A small encoder-decoder audio transcriber, trained from scratch: cautious_adamw at rate 0.0011.
Rows from block 5 of the audio encoder of a small encoder-decoder audio transcriber, named by matrix and row number. Rows with one number belong to one neuron. Each number is 500 + 40 x the weight over its row's rms, rounded and kept within 0 to 999. All counts start at 0. Numbers have three digits each. After the name is the row's rms in percent of the matrix's.
After each neuron's rows are labels from the 100 clips, of 14976, where the neuron reaches its highest value: "top examples" is what is common among them. Only what is clearly more common there than usual is listed. The data: read English sentences (LibriTTS-R).
# fc1: first MLP up (encoder.blocks.5.ff1.fc1.weight, 480x160), inputs 0-159
# fc2: first MLP down (encoder.blocks.5.ff1.fc2.weight, 160x480, transposed), outputs 0-159

fc1.11 099:470435504544542521488425570525584444488463556501458418496560532448517528487474512499551567479543467484515546484467473492564478485444498516455531474554450528513520499455489494501440536499564482441404520498483515444448566503478424465529435572488459513511524476466464496528529391450529493518555525458477489535486489459464471524421495438505512456505399543541539531473546551509524504475468522551523498483456540428481460441541420468472508442515509495523446505558474524480478473473531539
fc2.11 096:455577443517514502499535521526471569380424533507484549454496419550581447564515475475526428483516525529501465477525479539573533465474578519511466482520561535465500485490482550508506505482476479451474490518444505549497447500541517551592434466458444438522533505450513489520485534524517523503440411507456491565521570549512419512533557456491503568472511475529517425478495452474545482486551504441476438563544500531465538516483526469531519486487439497518494520502551527503442533451561518
top examples: the word "but"

fc1.340 108:506491496458479444431488469546463492462413572489502430520477500429477457515505421422492528481518472501508558531462489419580485496524471448505521543542507455509459526421423485490510417445456493491464511482481414501543527470538450469483434461474454480496480472496450518530458484497487536476452519507528523494482485436563482495479492521523478502464440506472533386465495422441525496498521519507506446425467505446464450449460519502539490448487469495531464387464466495496447424505529572
fc2.340 110:522484457520448475441479534495456493494463490529470539498474549501553457474443462496501476463488412423476486558468494477400531598498483449510532524443514478512471533546455449472480510460508599498446446502457507543520543545517456512509505479499452545535451569466499495493486466541525550545469543490487488559497522407462517549499600578614451485517481570549492542504499482517593532502484457459486467457483482466455533407504513549465549514550449511522467500454505523485532516551479528
top examples: the word "of"

fc1.200 101:537549506503509480466540536501527501441515519462485537440508518518501557435529473528466480521523467554538489488517492476475589388540438385524451461491444438532498469477463468532562457541532492479408553462490433441460498474481458506472487535497476515531550425489470573459504450526513517511476436471452530498445468513403518533521431400471573504536511539499485526452447429486522529477481543553414525443466501530490538448521472448523454488552545500530485516537490507511493474467518474
fc2.200 105:505529529524521481594515559563416481538542553519502540480441529523541468524415554547535507512520496432547527484548539481459492554529451472488543492537508503455553530542482477545487491560572482453528470531467493523480561495543477468515510495495474549583471472438463562469477476575541543483544552547455532548493555469510506534505509478561533447476470501482517592570531469537513553524508449560532504495470435442439513483507541601538523505532463529515539602499471534516543533514567466
top examples: the word "the"; voice: male

fc1.358 104:513512466466516497516525476506466486474546543548507495511544472485470564480537402466541552548546539506532475541478441494554516486554481500526430533464516495437513447515477458445471450504503497531463509478559441479472487464497475502550460532452407482477506471481496557503484491478471487498377476523525458576458539483504496565483469530471533444462500520448533461516453406473474421540467540549449493410499478442452462484455548500409455492533523520486488439451523501422462446394501538
fc2.358 101:335489440494543626555531542581468510438495553536477468566494513510540490488512473491517441539509476498536501455513475541506573459495474520483457494513449464547550573488391487413515494536494513458542447519474460530519460525478561448499573483555465537546503416490509476514501473511505504513515511548425432447514520396576536500499496499474498521489502441481472518492483481507519468576541530485555534478542475509409501517508503515507491502517465470453475535511506521499532493452502495
top examples: the word "said"

fc1.461 100:481464502511525492478493479532402494502416541527571515357547475500557489521507471512500487504523468493585456479481528567522517489482567479485548476462484450423461443483474524487445487499452430543489549486451453477492509489507529513456480522422462498492492495467561466537418516480494488545468510444435457501543461499504446462429460485565438597504538530520471503552518368540494484426522479485461494491477472477482493486468452520416521538508470487522451538431511515469503495461511451
fc2.461 105:465464540535493453520509548431544452506522526526476520591458500456480578471467473526440554494575534527514509447506462502466489530514431486478504518470526508538460490490471518452564484492546537507522510518479539502540460557415486463512533513560484528480510519533495545485511506440542519531487453474536627498517410490577472489511514472483473430459478507487464564502504561433462541484505575531554383433442578501458526468539478521542479520455490576560552454487510502522553532435474502
top examples: voice: male

fc1.47 102:423490479530534535508441508514540448454471518483497546474523473498475515503525519496465467492542464518509472555460511552471547467505530501394511467457433466499537464511472536576553501497515456465493467360488425578438513488514522598472518474467540517491487394508485473454512537539506426554557488371479482544494452463457487488516565502509455556481484524514439489515508495526486509464494453519448498480457511490455540501463539547441560512535546466556442430474535489441506478499522451
fc2.47 103:524494543521528553564430488467517476566493474541475524565495473526457586507515510513512516488490492540533566499571469459460564480478473544511548491534553514520419479479403521490538459500489470547476444510468504525499536499494434518512485536556413518504485534408506549538473523515499507455502493471574545566484435567539579562538570512547514456487525478457524608450551547525446510515555459520553538541505475544427485506476567523534532526499500563510501528531550428509475446480507550
top examples: voice: male

fc1.59 104:467444595507550501521473527468541540465383575425499512499560517548486402533476482431522532546482504500502407513533542534536511506507561524465573482485482524495543493540519451489483558521498466423458479492512511514492476507587553501540402573473455523506475484496556503428445511504463482547503479527511461435511524358501472455496484459503523535530465516468414464526535521476481521552472539466509456514447499506489498469457506489551486491519532436446484537513550512558499521459481523
fc2.59 106:543582519538407538472565439496420441524553508501466540543481515398447650493534472494475546459460511466495525552481492445540515533548467540587539473489463500442509512540481552500501515480554535565488520520470550484472533549402413482530510469525549525490484497468526530528565501461558490454550492475491536508448471502528544556470443456496492498507547479529506554536441493465534505495525561479536522481463506501518553469533500429471478484548511501503508421507458533486504490491564453
top examples: the word "to"; the word "him"

fc1.441 107:458458530463484511480483505531572456451505545467565458503476417507475491500511476509533535446542518458533504451546493442522468466442414456486484531582454514474499460458484480491502479586499452439442512440477499480499483460536524429485499528435537455527448475565523529439453438515514424554478571470543491459486514428547570477473439541473528540510556492527474485569467518473466444509508476522477401457466495459562426483486499445523494545513452523505500490481508520396488445508498574
fc2.441 110:454477447460436541444561560509510522487477504413549543517436482447489466447466536443507502471473443410533489469561507432560485579453453492531495477503494427507471488537495492485484450533529504439496427525526555433465500538507532437578401505476478490558464521491568509425547532482514467500499561509452511507482470471528501504483459552496517535501503448581421532546491512479569478460499530547529411482483488472543481450523493496513484509499456527479584486398450534494497540505488517
top examples: the word "her"; the word "his"

fc1.152 097:505473469516581517476501426481494508446537451495517466479523469464491501533550494480497516415572469497474468531522462516473477455492571539491532519497518526439463406456453486518505503552488476452418533448442485445522551491441412555529511500444468455520504523481509497518387409473446443485481475516459425477529501417451497531482504488488499518495451426499544518466554435572473448474419566439479518483565459526424491505485494471535519504505447489559466443469479550526474472476514471
fc2.152 099:475496500512489517495493505451501444544509506488463439503518523484563621502521478500475506421524470446477416514549511542514478583526442531465480516499498542531538449478459509440454477413481541517538507522499525499502572610467439504546476532442457482477447466473496424473452431548512555550513484536450484521504528487463481539554550505530518521545564568447516569613541516456483480481510418543425576474471463523495486530473490468490539532482462482494561517445554520533499489531534512
top examples: the word "and"

fc1.378 102:560529433459511529449511502534509545484460507448563511475578564441554415490496518494489475393516496546578428463439468509526569479494490573489509431443439455454492499525480412537503546458531455455476522577502509572453498484502507498527489524494529514498495486503472437465469512539522507529562514561444415474479527514508434466535486562530531472474512533541470475572579485483492494502495573582398474496533515520453479538520508510488485456545527539447441462516506502442505480513481501
fc2.378 098:489499508411467534555443461519464473505496462442551503448519464540431564440515516453470513478415439461488506482513515486471494513472538531526452457548476483527462504604500564429536440526493495524526505481598528437510524531390504510515443477482445513455547484547482526588472428486506494497526547461536467480508475546488510551438511494567508545499552475453531468504457502405505546493473408538459504469557553477499455528502470437543477489447462452453455498484500488453448467469507516
top examples: the word "too"

fc1.412 103:421458506496492521456481450450538558472525508547544456513488475499447557490485499534456503506516443494437493478470477436478515474523446512490471498609544494476525451525543474577476516498520457510499501485473526488483534419512480483544484523509457567411509557561505540494498373548471511453526447508548530496522490509513559561513460490492503431476454462437466397510481456512455529546484573471496436493455602511481438506549495507509465523506523534465529521503423479496375485517509553
fc2.412 106:452513466447468451545517455564464444491498453488521469550518512595452565517503472526442523483516490519483483476540526462475493479482505526502515518532539513468478487553529558517567492507440469529532562448457510524466483477469475484502457580536480543480521546406466421491507482518529484441484492411537466513532487533531515546474535470532484458476498516512583382553464570527522560531445474554589535486502439557524491485595452468508479609474495476532478469531504551511522450573532488
top examples: the word "said"

fc1.466 107:420496506541587452500489500511500482504477558547475432561585465566561380532434493469506557489576495536447507487491515456489510460522442458532495403512503526459573439489465500475465509556523411504492498431498524437436508473467468541569510518489477486492550528515442529483521467493476469478462407496451461543446475452524503512493439479466470519503408501474507474489483504472541520493528499433498459487503533475544450520434450465503481524542523537453455453548540480471425473501527548
fc2.466 121:465559496473515438576477451453510481487513490511478527540555469538481444546438522514522580501515534564467447438480542478520479519478534504526513480514557552507531513487538554533410521516509497518456556466523575429519526509494486540517558594508427459571488529516541611449540534505490522457464463522539453550467546435519569598471515510606512543526470451489510503397495487535475517454499474463510500545534476501478459504445486464503529507561557481505459484563520521458505527471562509
top examples: the word "that"; the word "it"; the word "but"

fc1.471 099:490483448514517502438451510493498519418481608508546525466516471505533448392462558497451537515538499414537493534572468433532512485496448478513486505530502496483510431492538411480518497509518518392464536463568538507448473543519465492501464542483481501509411456506529514495469516489494488515480512470526519564432431502585480439509459489530495510480496523553516499548459507488496466482462454523504470461458524527516549400459551502437529540573540561452431542492567491442511426489453500
fc2.471 105:490539440517456478476479560453522530499496458436582550502436476442565424462527511571518515501506407455498516558544488455573443571506479467528499496469559532521484532536509484539425468507498590513487447488491542502541545504506538412502461467480472487518507544504566521530491470532504531542524581584504532522438480450521443526525520537562513493543489452502465546471501515577539470454485518501519532499457527491549488487528584525480480553570448560509568545488542579501496535559542504
top examples: the word "he"; the word "who"; the word "she"

fc1.259 103:541505517454548501569515607454483428461472519470528536448489517445501588484543459449520482556495460438538489547518482428523521450483496442427489527571420421458433526488496540544530507576493432461474484538526478472440521459501478466476516548422495486485523513480553477467439449432454452559435499463497544494511452530516546484520483451457477502555440491449519514497467462524447463442486548508563458458497452483525494461492546522453560489523496592528517467494534464483514515553500520
fc2.259 108:498444542493501493573544496518481444528601476455497581563510509431494494512511537474537502511526468497488506471417475461554478560512486469462503553541487532477531569459566482485490543515486494469496463578504479431457439537524488437498486531549477486523547534553506553503474476462470505466519588396573593457483499538450480571556566523485517514464437503482435492532514494466438564511478464496518463528530527478480522528537533556526485467581497491512443535486431490547502554569514431
top examples: voice: female

fc1.57 098:492491545478531510511426482494465486493518490530481514496531553447491481530505502471551445501603558531513449467503494572477548483479544409437526539468490517478495479512415410485438516451506498404509490547548542524510447522488533474574482521500528468522448439520502497428601491499412410561504534455455482470534498465535486517438504542481482519532442550474450443592474524466421485559465480500464477477493480469468523493476529513533497455490547515486463505420571426519484494470526460
fc2.57 095:546470473559535478552479506427516470559577465473508524473461488496480551514452469489494602501451457519438542499504502526476560558496537443485408514429509469512488496525549499488565531470564536537536459479474532525516537556508479508528522405577476501504469539481509462484447421496511538498501515496499516564471601531435566552502505516487483492503472574551456539520543511523518522496567506603460486527418442513437544413530503518575538512500462529509530547486530459472542502493546479
top examples: voice: male

fc1.455 097:509547544566462564526560478497476451495478525565450554474535532494490550509484410494478543567574483510513471522506475444444530484497488491483502490570510499468492521526461482469448525480560465507460513549509546519413483507536463534526475572463498551489538439508496394478512420516517460503510456395443505514482472408519530501543435461503475538429493551501430536489487448531482548513517429501447473449559505464507446429520504516488471441496508526436416521477514448572487438485518496
fc2.455 086:455504487496497447473541567568470483489473508494527485517492494517448531503530537521480465537562503562495518470501490551534536521528480514490453497518508407526473537533518546517512392546509448476508455530492489540505506531512572521502555416580508496540519490589516483486539475501517541440453486560391517543489490487520430500492427429485538518445523453558513574586494541443553434503572533486584440493477472436494518472502535495484487456527405481470521572553517468563477527472482466
top examples: the word "but"

fc1.236 097:540440539491567526450480570520497516473426545541480495500493553519530466481539437483493476515485510503522479533446497575516522459535487489449561515507431476514530524426426456454522432500500535465464503414468545458551442487430466525490470556438513510477524417520475510512389538429489493538484512459453525519446513526538463590538516534426498529476436530467462474490517459534519487533463501461435473441432503484404526457495520492498475509493574482590452459531505481488451443506506482
fc2.236 100:531534503502474442446533537513504531505513525500446489559470491464571524512519479395550486510462487520494498509475492484488537608531500513479442573519515523561547603491446493481467529530477544498454466504519464515516484479527492434461473572412433493564549507496479510479524479480556565539546503562538531461443521438479515518499525601552503554472511465520464480468522474513507521543439542535461483454509474448447508395601510440559562534526473454545512457479461559470504519470458487
top examples: the word "of"

fc1.312 103:452393463457575452489468568517492534484503493422590467527538473556486498439440455477523454476495496492412533445514483544494514471532510439482535461516514424493511471520485474546516517504520514537444438450497533526410460438514542462480420500531551429498485533462510516528441468454525505504471529498450483505443429472533450494448533576517440478470468481490523504530474515487538509413553515447446446415487551575502447511538489480508451516493474512484478450478563476534472549487443520
fc2.312 104:479493501520449463525523504527508453606533512483487508493414523513542520560520454548447471431524443516548490478524549554490494509497457458479478445443500495489406439566543486486466523556472484558583517518423493483537551596527556498453469515528544487480438502454569480508520526573478507474515532528418482489496593522505522451544599523457489480544569497507507523553545487573527561475516503515532478495505439510504456498502492532564447481464485512472546540524524539562521557557527550
top examples: the word "the"

fc1.347 104:492410478483556555442476470463519481476511498464552422482505473464456604471523496485464560524471493469475563540441477425514553464464498560480543442513478494480489440483454507504449485485579483509426467480501507516433532479558428476538426521427476489437468495520481484530472535460515558506542538454568466507437508477461523483395487500482477510517478512453510514560447496460428509509500547474495491521528504514444509504456510483531539468570550532519411478483406433445460490441452480
fc2.347 104:489438427450562552491491506471492522573415471466602564461542492482464479483488536461480559554456470433560485497466516399496526471501506543551512449480464483474567425532560486520473584478525558528515499470432534505497489493515493531489506398460528475492471478530483504580429553502560495463506532457502490566563506478504465517504441449524471480470502481548564471491509517471491518404521457505425439479509547561499510559479517516466485527492462486476453469492491494557486514580446526
top examples: the word "the"; the word "to"; the word "into"

fc1.141 101:562457522534555484524427518474601470466469491418490495464554521539497489484515443497477440483534522493501458442442488536457497493484524442517491489512379533503508517512409427558505477616495462472504532477494547526503447526448521522494455533469494435510441441514525500463512476508474456521500449484454452509495480434554478548471491423525452525550501481455453466477457546485456447525420449487536507492462517432561459457455528519474456495517569519456500451457562502479407461503502508
fc2.141 102:535494568518449494507527423428473464543526515484511524476497487426434545480530507563531427387465504491501467524493489527446502475448457526469513512464518487486520426533527494536538537513528504572557553473496455511510526525479429510461458469567587413497489554483627467488517484518461458465512469479507500457539549443494516563488489472499554512548533473575481491509484555545511406491527458452537489531433443511522483424470503491448483496522520566522516509481468440584476489552545501
top examples: the word "said"

fc1.326 093:565460453456516529490393445482497505387485510515494483512522437539556428475520458397513522458498430521520445479473529525542538523506459510485481495527501505478529486527558479527461531559550453516455570393499480447538527502491476551502419525484482430473534519531481530508407502495429454520497457445522469530487487476458470498528490490485505552469489479570551489472496461507486541497449530493483501479531476429433525547455513494460519472451505421525420419431439498513509474458431494
fc2.326 094:590493513525531493453546525461556454580529455468463492481517514471481580516531549432481503447528474475442446465486488476468529528479499498456497525489467522481472444501490591477544488463519538566467497411514542530555530521406413482485572557501462513434508517472481511575478422514487551530527469507471592522500510491439544522539467498493445505496506530443531586589520515491478502518493523559452537581457451555517499520574471483524525489476513456510558494538505488557557479533544550
top examples: the word "and"; the word "in"

fc1.334 108:475461424511513503451473504455470443490428522514477396507585452501519494529456506504548522510504512405527533451452470499538501459471523553525598484530420503514491410436443486488535439558581454487436475451474498474486496488494527447489482427469445542542507479468491399422457536450491494560481496497498494488451496443538457483457534471471549428495484534426468518498472493532551466436503476461487483448511553506493499436481467509507544546510536447490493435493438503509436537486481466
fc2.334 101:408527519468569532508435568458490495570437475492434456549533495464469532525375557484527482483561534475459536447459492453511448445485515528481565456506505520468554489454466555565523499511605526553492512474474488499511506488494511487506580427510408514529552513445487517511515539500501510576486462515480549488456539554468507465547611498521448470511432498506475556438487454512545435452501516434517461448529477430470504455534501555494470478515494544538545498503492502515467532517497489
top examples: voice: male

fc1.106 105:481454537535524542448449516518525485462586475512495497493504511551507491479561414537516435450447551466477494531471509440483545521510500504498488487484482544462449557410432442503489496461463496488519437526538495446464466435495526482540513515450530441435504529551445482443486511559544480539515444455511457456457424519542473520500488465471514570488507504424498494482517453523458521577442527573486425533498502508464430480410452473504511531472596445496548491394476520512490454565469540
fc2.106 106:514456537490546536526529473479510499528502467509511535449520447453503455459583547488490575489499448468529454491462461497467542518438479508500472529519530489487615446493518575487544498470488502500441494476460520605493495419491395551573464474450495505464524510517465494517543507495497519511494504515612481431442520450515538522437528440494511503493543491538494446451482420459455557504494476495499569510418475419466546488490544518531496489487511509583512509521486571456437403561532498
top examples: the word "said"

fc1.465 099:543495563468530506501487516522530396498495480398542520507494504520478510524456467474502518493534485467468476552510475465488513454500511471433572490520410467496509517514478548523555399510477479455516477493541489442415498475488428514441516539494415464514511492553499529436431524431470459554511443461454477459470485505497505538520386444554519489486417498494488477448465511524448514504472573497482544463471464547471452421451508506508456456578534483578461568520548458565461497494483531
fc2.465 105:511503471489490449544529514486484428515554507469511594519452483414508492502462519464543532526515480501501469518489480463547493568530509481512467515514533537497573591536510484482402492533488508499526452508505472449433510564492470500499529520506439451552497538449574535476486500466512566518563528510484530471556588518446471597528472517539563537469444475482416554542535439566517510486485484509460458509533460455481553490499536478535485479609485527487439577438503452490471597512501426
top examples: the word "that"; the word "there"; the word "is"

fc1.381 096:506496564545530565553432540453608525494485552482536511481504484502494524502436450448449501496478523485518480550480493532499565487530555397419489472467470542476510491543479517605511448567441462444526460491507519469415472487530422531471529511466471390449511519542490533442499558453497498532475498455456497471484427495503420518499560506509488485532531511537460539520526443488480493508483505525488466474413501528562471457516534588507492470545512503522510426459526435467440510557475476
fc2.381 088:525538508491502520613474492538458455540494458475480487442463519476481530467494517495549410521564436467504491484565446499453528487547574509533558508437491540543537481525525462515543468521480523538536497496445451492516551517464441565504475459543426514494499518431506422570473424555517540501612548456504492481516548469436470489562554524508466473515512500500497437493506551481527457458491452484503435595457409459426477529471566519499526442487538543537492519528510513519518558538531473
top examples: the word "said"

fc1.191 103:506504418450506523480422470513561530487543457437510452505523518495508451475528407526450522503504442507452448562519424435462533518588505509398478467485506493532464504467503495520500491553499473444456458484506556536473463494515492516547493434498484464466471482550543496507518492514401423493471460513446543473474468495535432534484501499426483470486515549463494466461464507524469581516468449540507472515480546444498437618527564566491465469548541559489548468468554510508458519523415536
fc2.191 100:479398625559573555491459508502598517499552570547569542453473425499430528505532503482525463560496534446494485559451473571543517595522476502456472531490507461519488461526528492531521532469495478414477497460524437644519450506508482469472530499461503521479495527520525514493486504454529569481531484478531597479495526513561537528510463476471528435525472514502468482520518450474498503458473536484475451512414491492440517450479509475493484498502473490532503515530544424454500520442523501
top examples: the word "said"; the word "she"

fc1.322 092:487480512457451530523488464528491484496493506498510492522486471487471479497459442504552556560556479532482461565448471466498523479539475538448519534487445522484441451435492458426550420446520445507501437425491501512494498472619468488509485450529614480466540514456497489460433438504564560575517388479498458472475505490483523456456456474501502536464433547491520502474525504493551551579532532470520534457492597488472467553459470577566535503526461542450456513510450478511467521522542467
fc2.322 086:430526508516429521498404530524445456476501503450497506545442507464555565487486469499543500514495476537462531538500460535464478558459486505454451607500532537562444504488453556449567542529475537496473490509426433444515575467518512400499444538567486515455465506471547530501535483547526506549515552467495520468546551507397510539490607534520496530472508472569515517514521511503576441511516480471556517541534493462540507442572492489542497480440443515485486476517525538482483544464567465
top examples: the word "for"

fc1.100 106:520485573543529453475482469523501514465444500468479573520461513530484537554567441486390509469548490454497494528404496529523477554496510515525552429547408467490448483453514458508460467516473467393531533545481495531500465487519451504509488503479489540488424484572475594436475517517489501417501427479506509529458471446549511421460514472504467427476464525454489454484460480466473510499546496520537417466530488488514457458412470530508504551501549486421466455473464459467487437489504549
fc2.100 109:591549483566406538477523491448479501523564467485523515521537528408514473473554476498513592506582507527502504511475519493529500602488471533478534487433473500576458463528489449537451415520524550527467520477484532519505527549441492498536527498479508496466494576469565534519536547467447532494551520518523509529533440520475499530485533460527531512556468529525452562557525468549468539462495534527548543475542513488572510513491512437453468521599516535532574412480555535571484563471458492
top examples: the word "to"; the word "his"

fc1.154 094:470473518488509490546476407457568514493484496493472554403556464415436481501537492508500515418534532476520480467439530529492550452532559511542494507506502528492495412463498480472440523461519467472504590507510392519504550424494497501525482567477536517441509515495507504452492468512455511444471422514458476493502504437511523485547449519493518558557550426376456494517534411500496522550492563522481526541466511486547515508498432459488474467478553520519561501507440507544423458524477551
fc2.154 094:492497531517523449479542570555489460529564458462494490477468548443502564525542438461443537418475413505472440433456558529519529517500520404513499483531468507520508546485502513413533550507539548517481431560560499537492510533442470463472522414504502473603492510498474435528525428510575598549517509529507534475484541461508433487518482475493562496539484472531493519541470495509514471517525519543508481509468403452517481413544507448537443516491414475501469564515510495532485471472465500
top examples: the word "said"

fc1.372 099:547451431468572476439486555453444484528428525472466487546482468432435519501503444493564549454530492531502520525456495533447561419522514593474518505487456427487473497496500481508472525533562446459502515476501492513446507458461456484568503499456584491464447566506516527520485537466508472519510504469499492518329545489528482456490423504536524552531459478510535482498489513415444560462481555472458485518578537562477475517529477447496488508525555510511452450484461463479469540475453488
fc2.372 093:552411424441522491473479486519511540626512403525505528526480478525449496534518592486514567448469507533502529490417480456407488407484542506574508501467529500490467475496506548540486511516496573562535525493441503532500505491457528510551531452484513470488513509516474478564568549501509514437477509503465505488543549472511525542500520540534483556490598453494532494524522542443564472517497514475522484550606484583457481576474498507508465476515493492553452465547450461540482534468474556
top examples: voice: female; the word "to"

fc1.40 107:421453463421576494467489464495460438444508529511523464488552557477515487510534435525580488440459440495567505463533440475517545501536404495471505488504448476467484517471492511469465505550539429459513494537459476476508509525511520452486442537524583468512402493545453522451460531483508426555484515424521408503496497516509495482514512508487461395466503556497522431628498483509436526502522461499417500545495593543504491502527465485505527507476506460546525523491526467511503468536445521
fc2.40 103:508487485565497501502532489458439468556553507475529512494484521508493530478435540478504549504518531452481497548458498425489485495478490416508486497469538509508563545537538563565431514493503483492507538450556482517518460517534454504511561472567519477598441495538549539495546487489536419486430471446543491511495477503489485479503461556530496606487507591512448517368531535495489533492416486512472525423516450420534524459546432565497516524473519504480491411511491514484483388505520539
top examples: the word "not"

fc1.194 108:468516484424511462395547489486551453494520492483519527540495495521517537488507451493434520462510551512423499461517439503430452499487456520495491494510476472429511490509406484547481450478535450453389562530535508463400478528440484458503519555454452429523560444493489518499518450501450452454429472429510537475462451493480523444466496491520522475542519482491459502474485561534443502514454542556449507440451507525474460421478504506480490509558466490515493425494523502373515448507548510
fc2.194 111:451472485509456570555534549470489426581548504488475604572479553496489493472495517442515552505537420580453451547480489510521496492487490482465461530415524468534483476533508558487512503572516542490482500450472490472489532506433502423462534548546465419516489497461560557460443504525442502511533467577514536480600546560445510530560489468510523488525486480531442526499577524500476475514538527516549567533486483422488509481531513566566507499512555478537460514489549485490539543466473577
top examples: the word "he"

fc1.295 100:527525485529499527524508546542500519405396594466492495493487440576471452511452518508406521536481513464496499481445508507523494478520420493464484425453491483475479494449496473510399441546523413428453535536458553509562532498554482525502470501405450440501500488561514541509495503471524492561539479510488475502435468502466515528481547502549478491488484487543582517520469472470518508481507499533467478487476547542456483467346512546490407481518517515543489487458482484519451427474530485
fc2.295 101:487456487525467493571566503535415538472493514483574479508537575432495519520513511537464502474495484465515556581430535442574517547566574475563552499564486529551486490497535478504494426575534547449563462523494532444452502515445519504471535459467548547474556532582490540471488462449532528519544489490469517541491424426504538489474493506454505378521506510497481504505511512498553537472526457515549490552478563500554474466534500560481471514549541500562532517492507592559490476475449493
top examples: the word "with"

fc1.379 096:526454526445495504516528519487485432511445520411504555496506465557505462436452481485429486481466439452472456455481508496484528491482519467493523487510469435458479478488494490517492509515494491467478474480584491504437457525511561493521558425529470416561508471508461495453470419399531475582471503479515490456503493536570500457485496458513510560418443522492618447454487443529459569540554491498525504478451466440504525551502450549486583528555451526430446511534520474505480560526432506
fc2.379 095:456485500461482438534560506521407482528497541466569526410511490480533496570528548497496494516475460490553469477456453529493512537447502548520483515443493523408527491536521587434468575520396469510572560548462493454465541479470504547492571503495580468466509489510517495486459510615544498523465488482523523476400487487463397525522487450552548523434487487514514432513499473543430485434502512522520502546479502510498574524529473453435492472523489449477472481489520484495525484507448443
top examples: the word "not"

fc1.453 099:493503450457565486451485506536530485416529471525475477467517466489490423467477561472516531488510511510529537536544415507514487463507475515441502451476499440518454484415442471479566414498475458438494533419450470537462407494479517505509512487523456435540465458497519513500461482497466497511478483496560446529467482558571518475544354534533450435472505518458486499520428488448545442495498460521549508460524515516452467506487502522556433504531517480572498563472527509584455414473473540
fc2.453 104:518514463439489450490576471480450493500491527453558544490536450483472469534546550467551558510462515557525476408448452509509497504472528498558521531449561478481547538515462535560491547471511453548475520533515478553513402440470496454518458522496450458534565530561486511521544507459521522523430473462555530466542559525557536522492514538539440519435520506525451496451437431556504472602460567446567535463519476450459472499549525512505488545571470472565459464504458535433472499525529494
top examples: the word "with"

fc1.370 099:521469464490520527499450443435518523447455562490446502495501518507487440438509413472520488449531486498479441508469489545544508517448534483527565506442410509492516496491429463505540507544542474492386499534428576486522487473533536576519491500538488476465506515458384443490491520500519481535540466450548460467497495418584486505501556531515470429450501469536488475511564439507469462514482516398564477537484528509449469489459448504549548540493524461556499455507488542453509403495462519
fc2.370 097:548561484530460483463470571473534525399557500534427546500432493447583482449478481491497519555490468454434491464550450464512478535485501527482519486417504518585540534476476524498469527515529503547469447498530527485555507534474453456537588494477440518487467501523412490544543507545540547485500558559530547552432494543527504528420494584502437573456442525478518508474522449492516493506464535474412496514501511518460553519528576507526535521515462443540479493434479437466532468465497553
top examples: the word "of"

fc1.456 104:523512475504512505368475530481510485390511553489476483509496471499542464478468489506503469464483471406483487487477487530553494516516434516493546528439465514442456482486476435488483462521535482494423498516529534466558493494503512487469490510539497434528508514428472462448437530520497515542552542525496494442474460439487388508530530562507500479489470556553487540548574499525508466566519522508411490361428547478494493438510556587567553520476472507504501474433448526496515459479461513
fc2.456 104:427469484444473492510507496531485456581472499540490564426547469467448476455532556520538502511503532581500542497502542446515509542450525550558490470533496488483557496477510597504448510499507475488482518466436547531537507499490473493548499473467499520448491448541486508521583462535506534480451512508515472557490497550521531558436481506518421464443518473362556518455421470526491494528580485462518537586509526417496454457413440516491457512515504507504538547573514502488428473547538550
top examples: the word "of"

fc1.310 098:547510414514498454547444426422482513471513569544532432505526439453500546548516486469446536488500507557479528485522453503509559503488546548510439494592511515521446473473488513541418472517454483494491498487532441505432466455551420435553415522465527475516498554469424500525532435480515466523517474561513461513452484470432557450486520525514527525519492505455528437431481431503482515540473495488477464454561534415519507484454484520534523439428552573486527480444456503436496455509503490
fc2.310 092:476537511513503513513459515466501460516419528460524485582522546477496576463508507463461479557454511524492433506540488578491462477505546510447519508427547553539519458487550457492447484528521503414552397499501567490486415526511438510533485484543538582515443540464526498529412557495508463536522446533487533453518522470451504542458462528480440452530508512562514465532528508483556586501537461501519547551451499519493447477472531548486461512437570519430400514495529502542487468500426457
top examples: the word "for"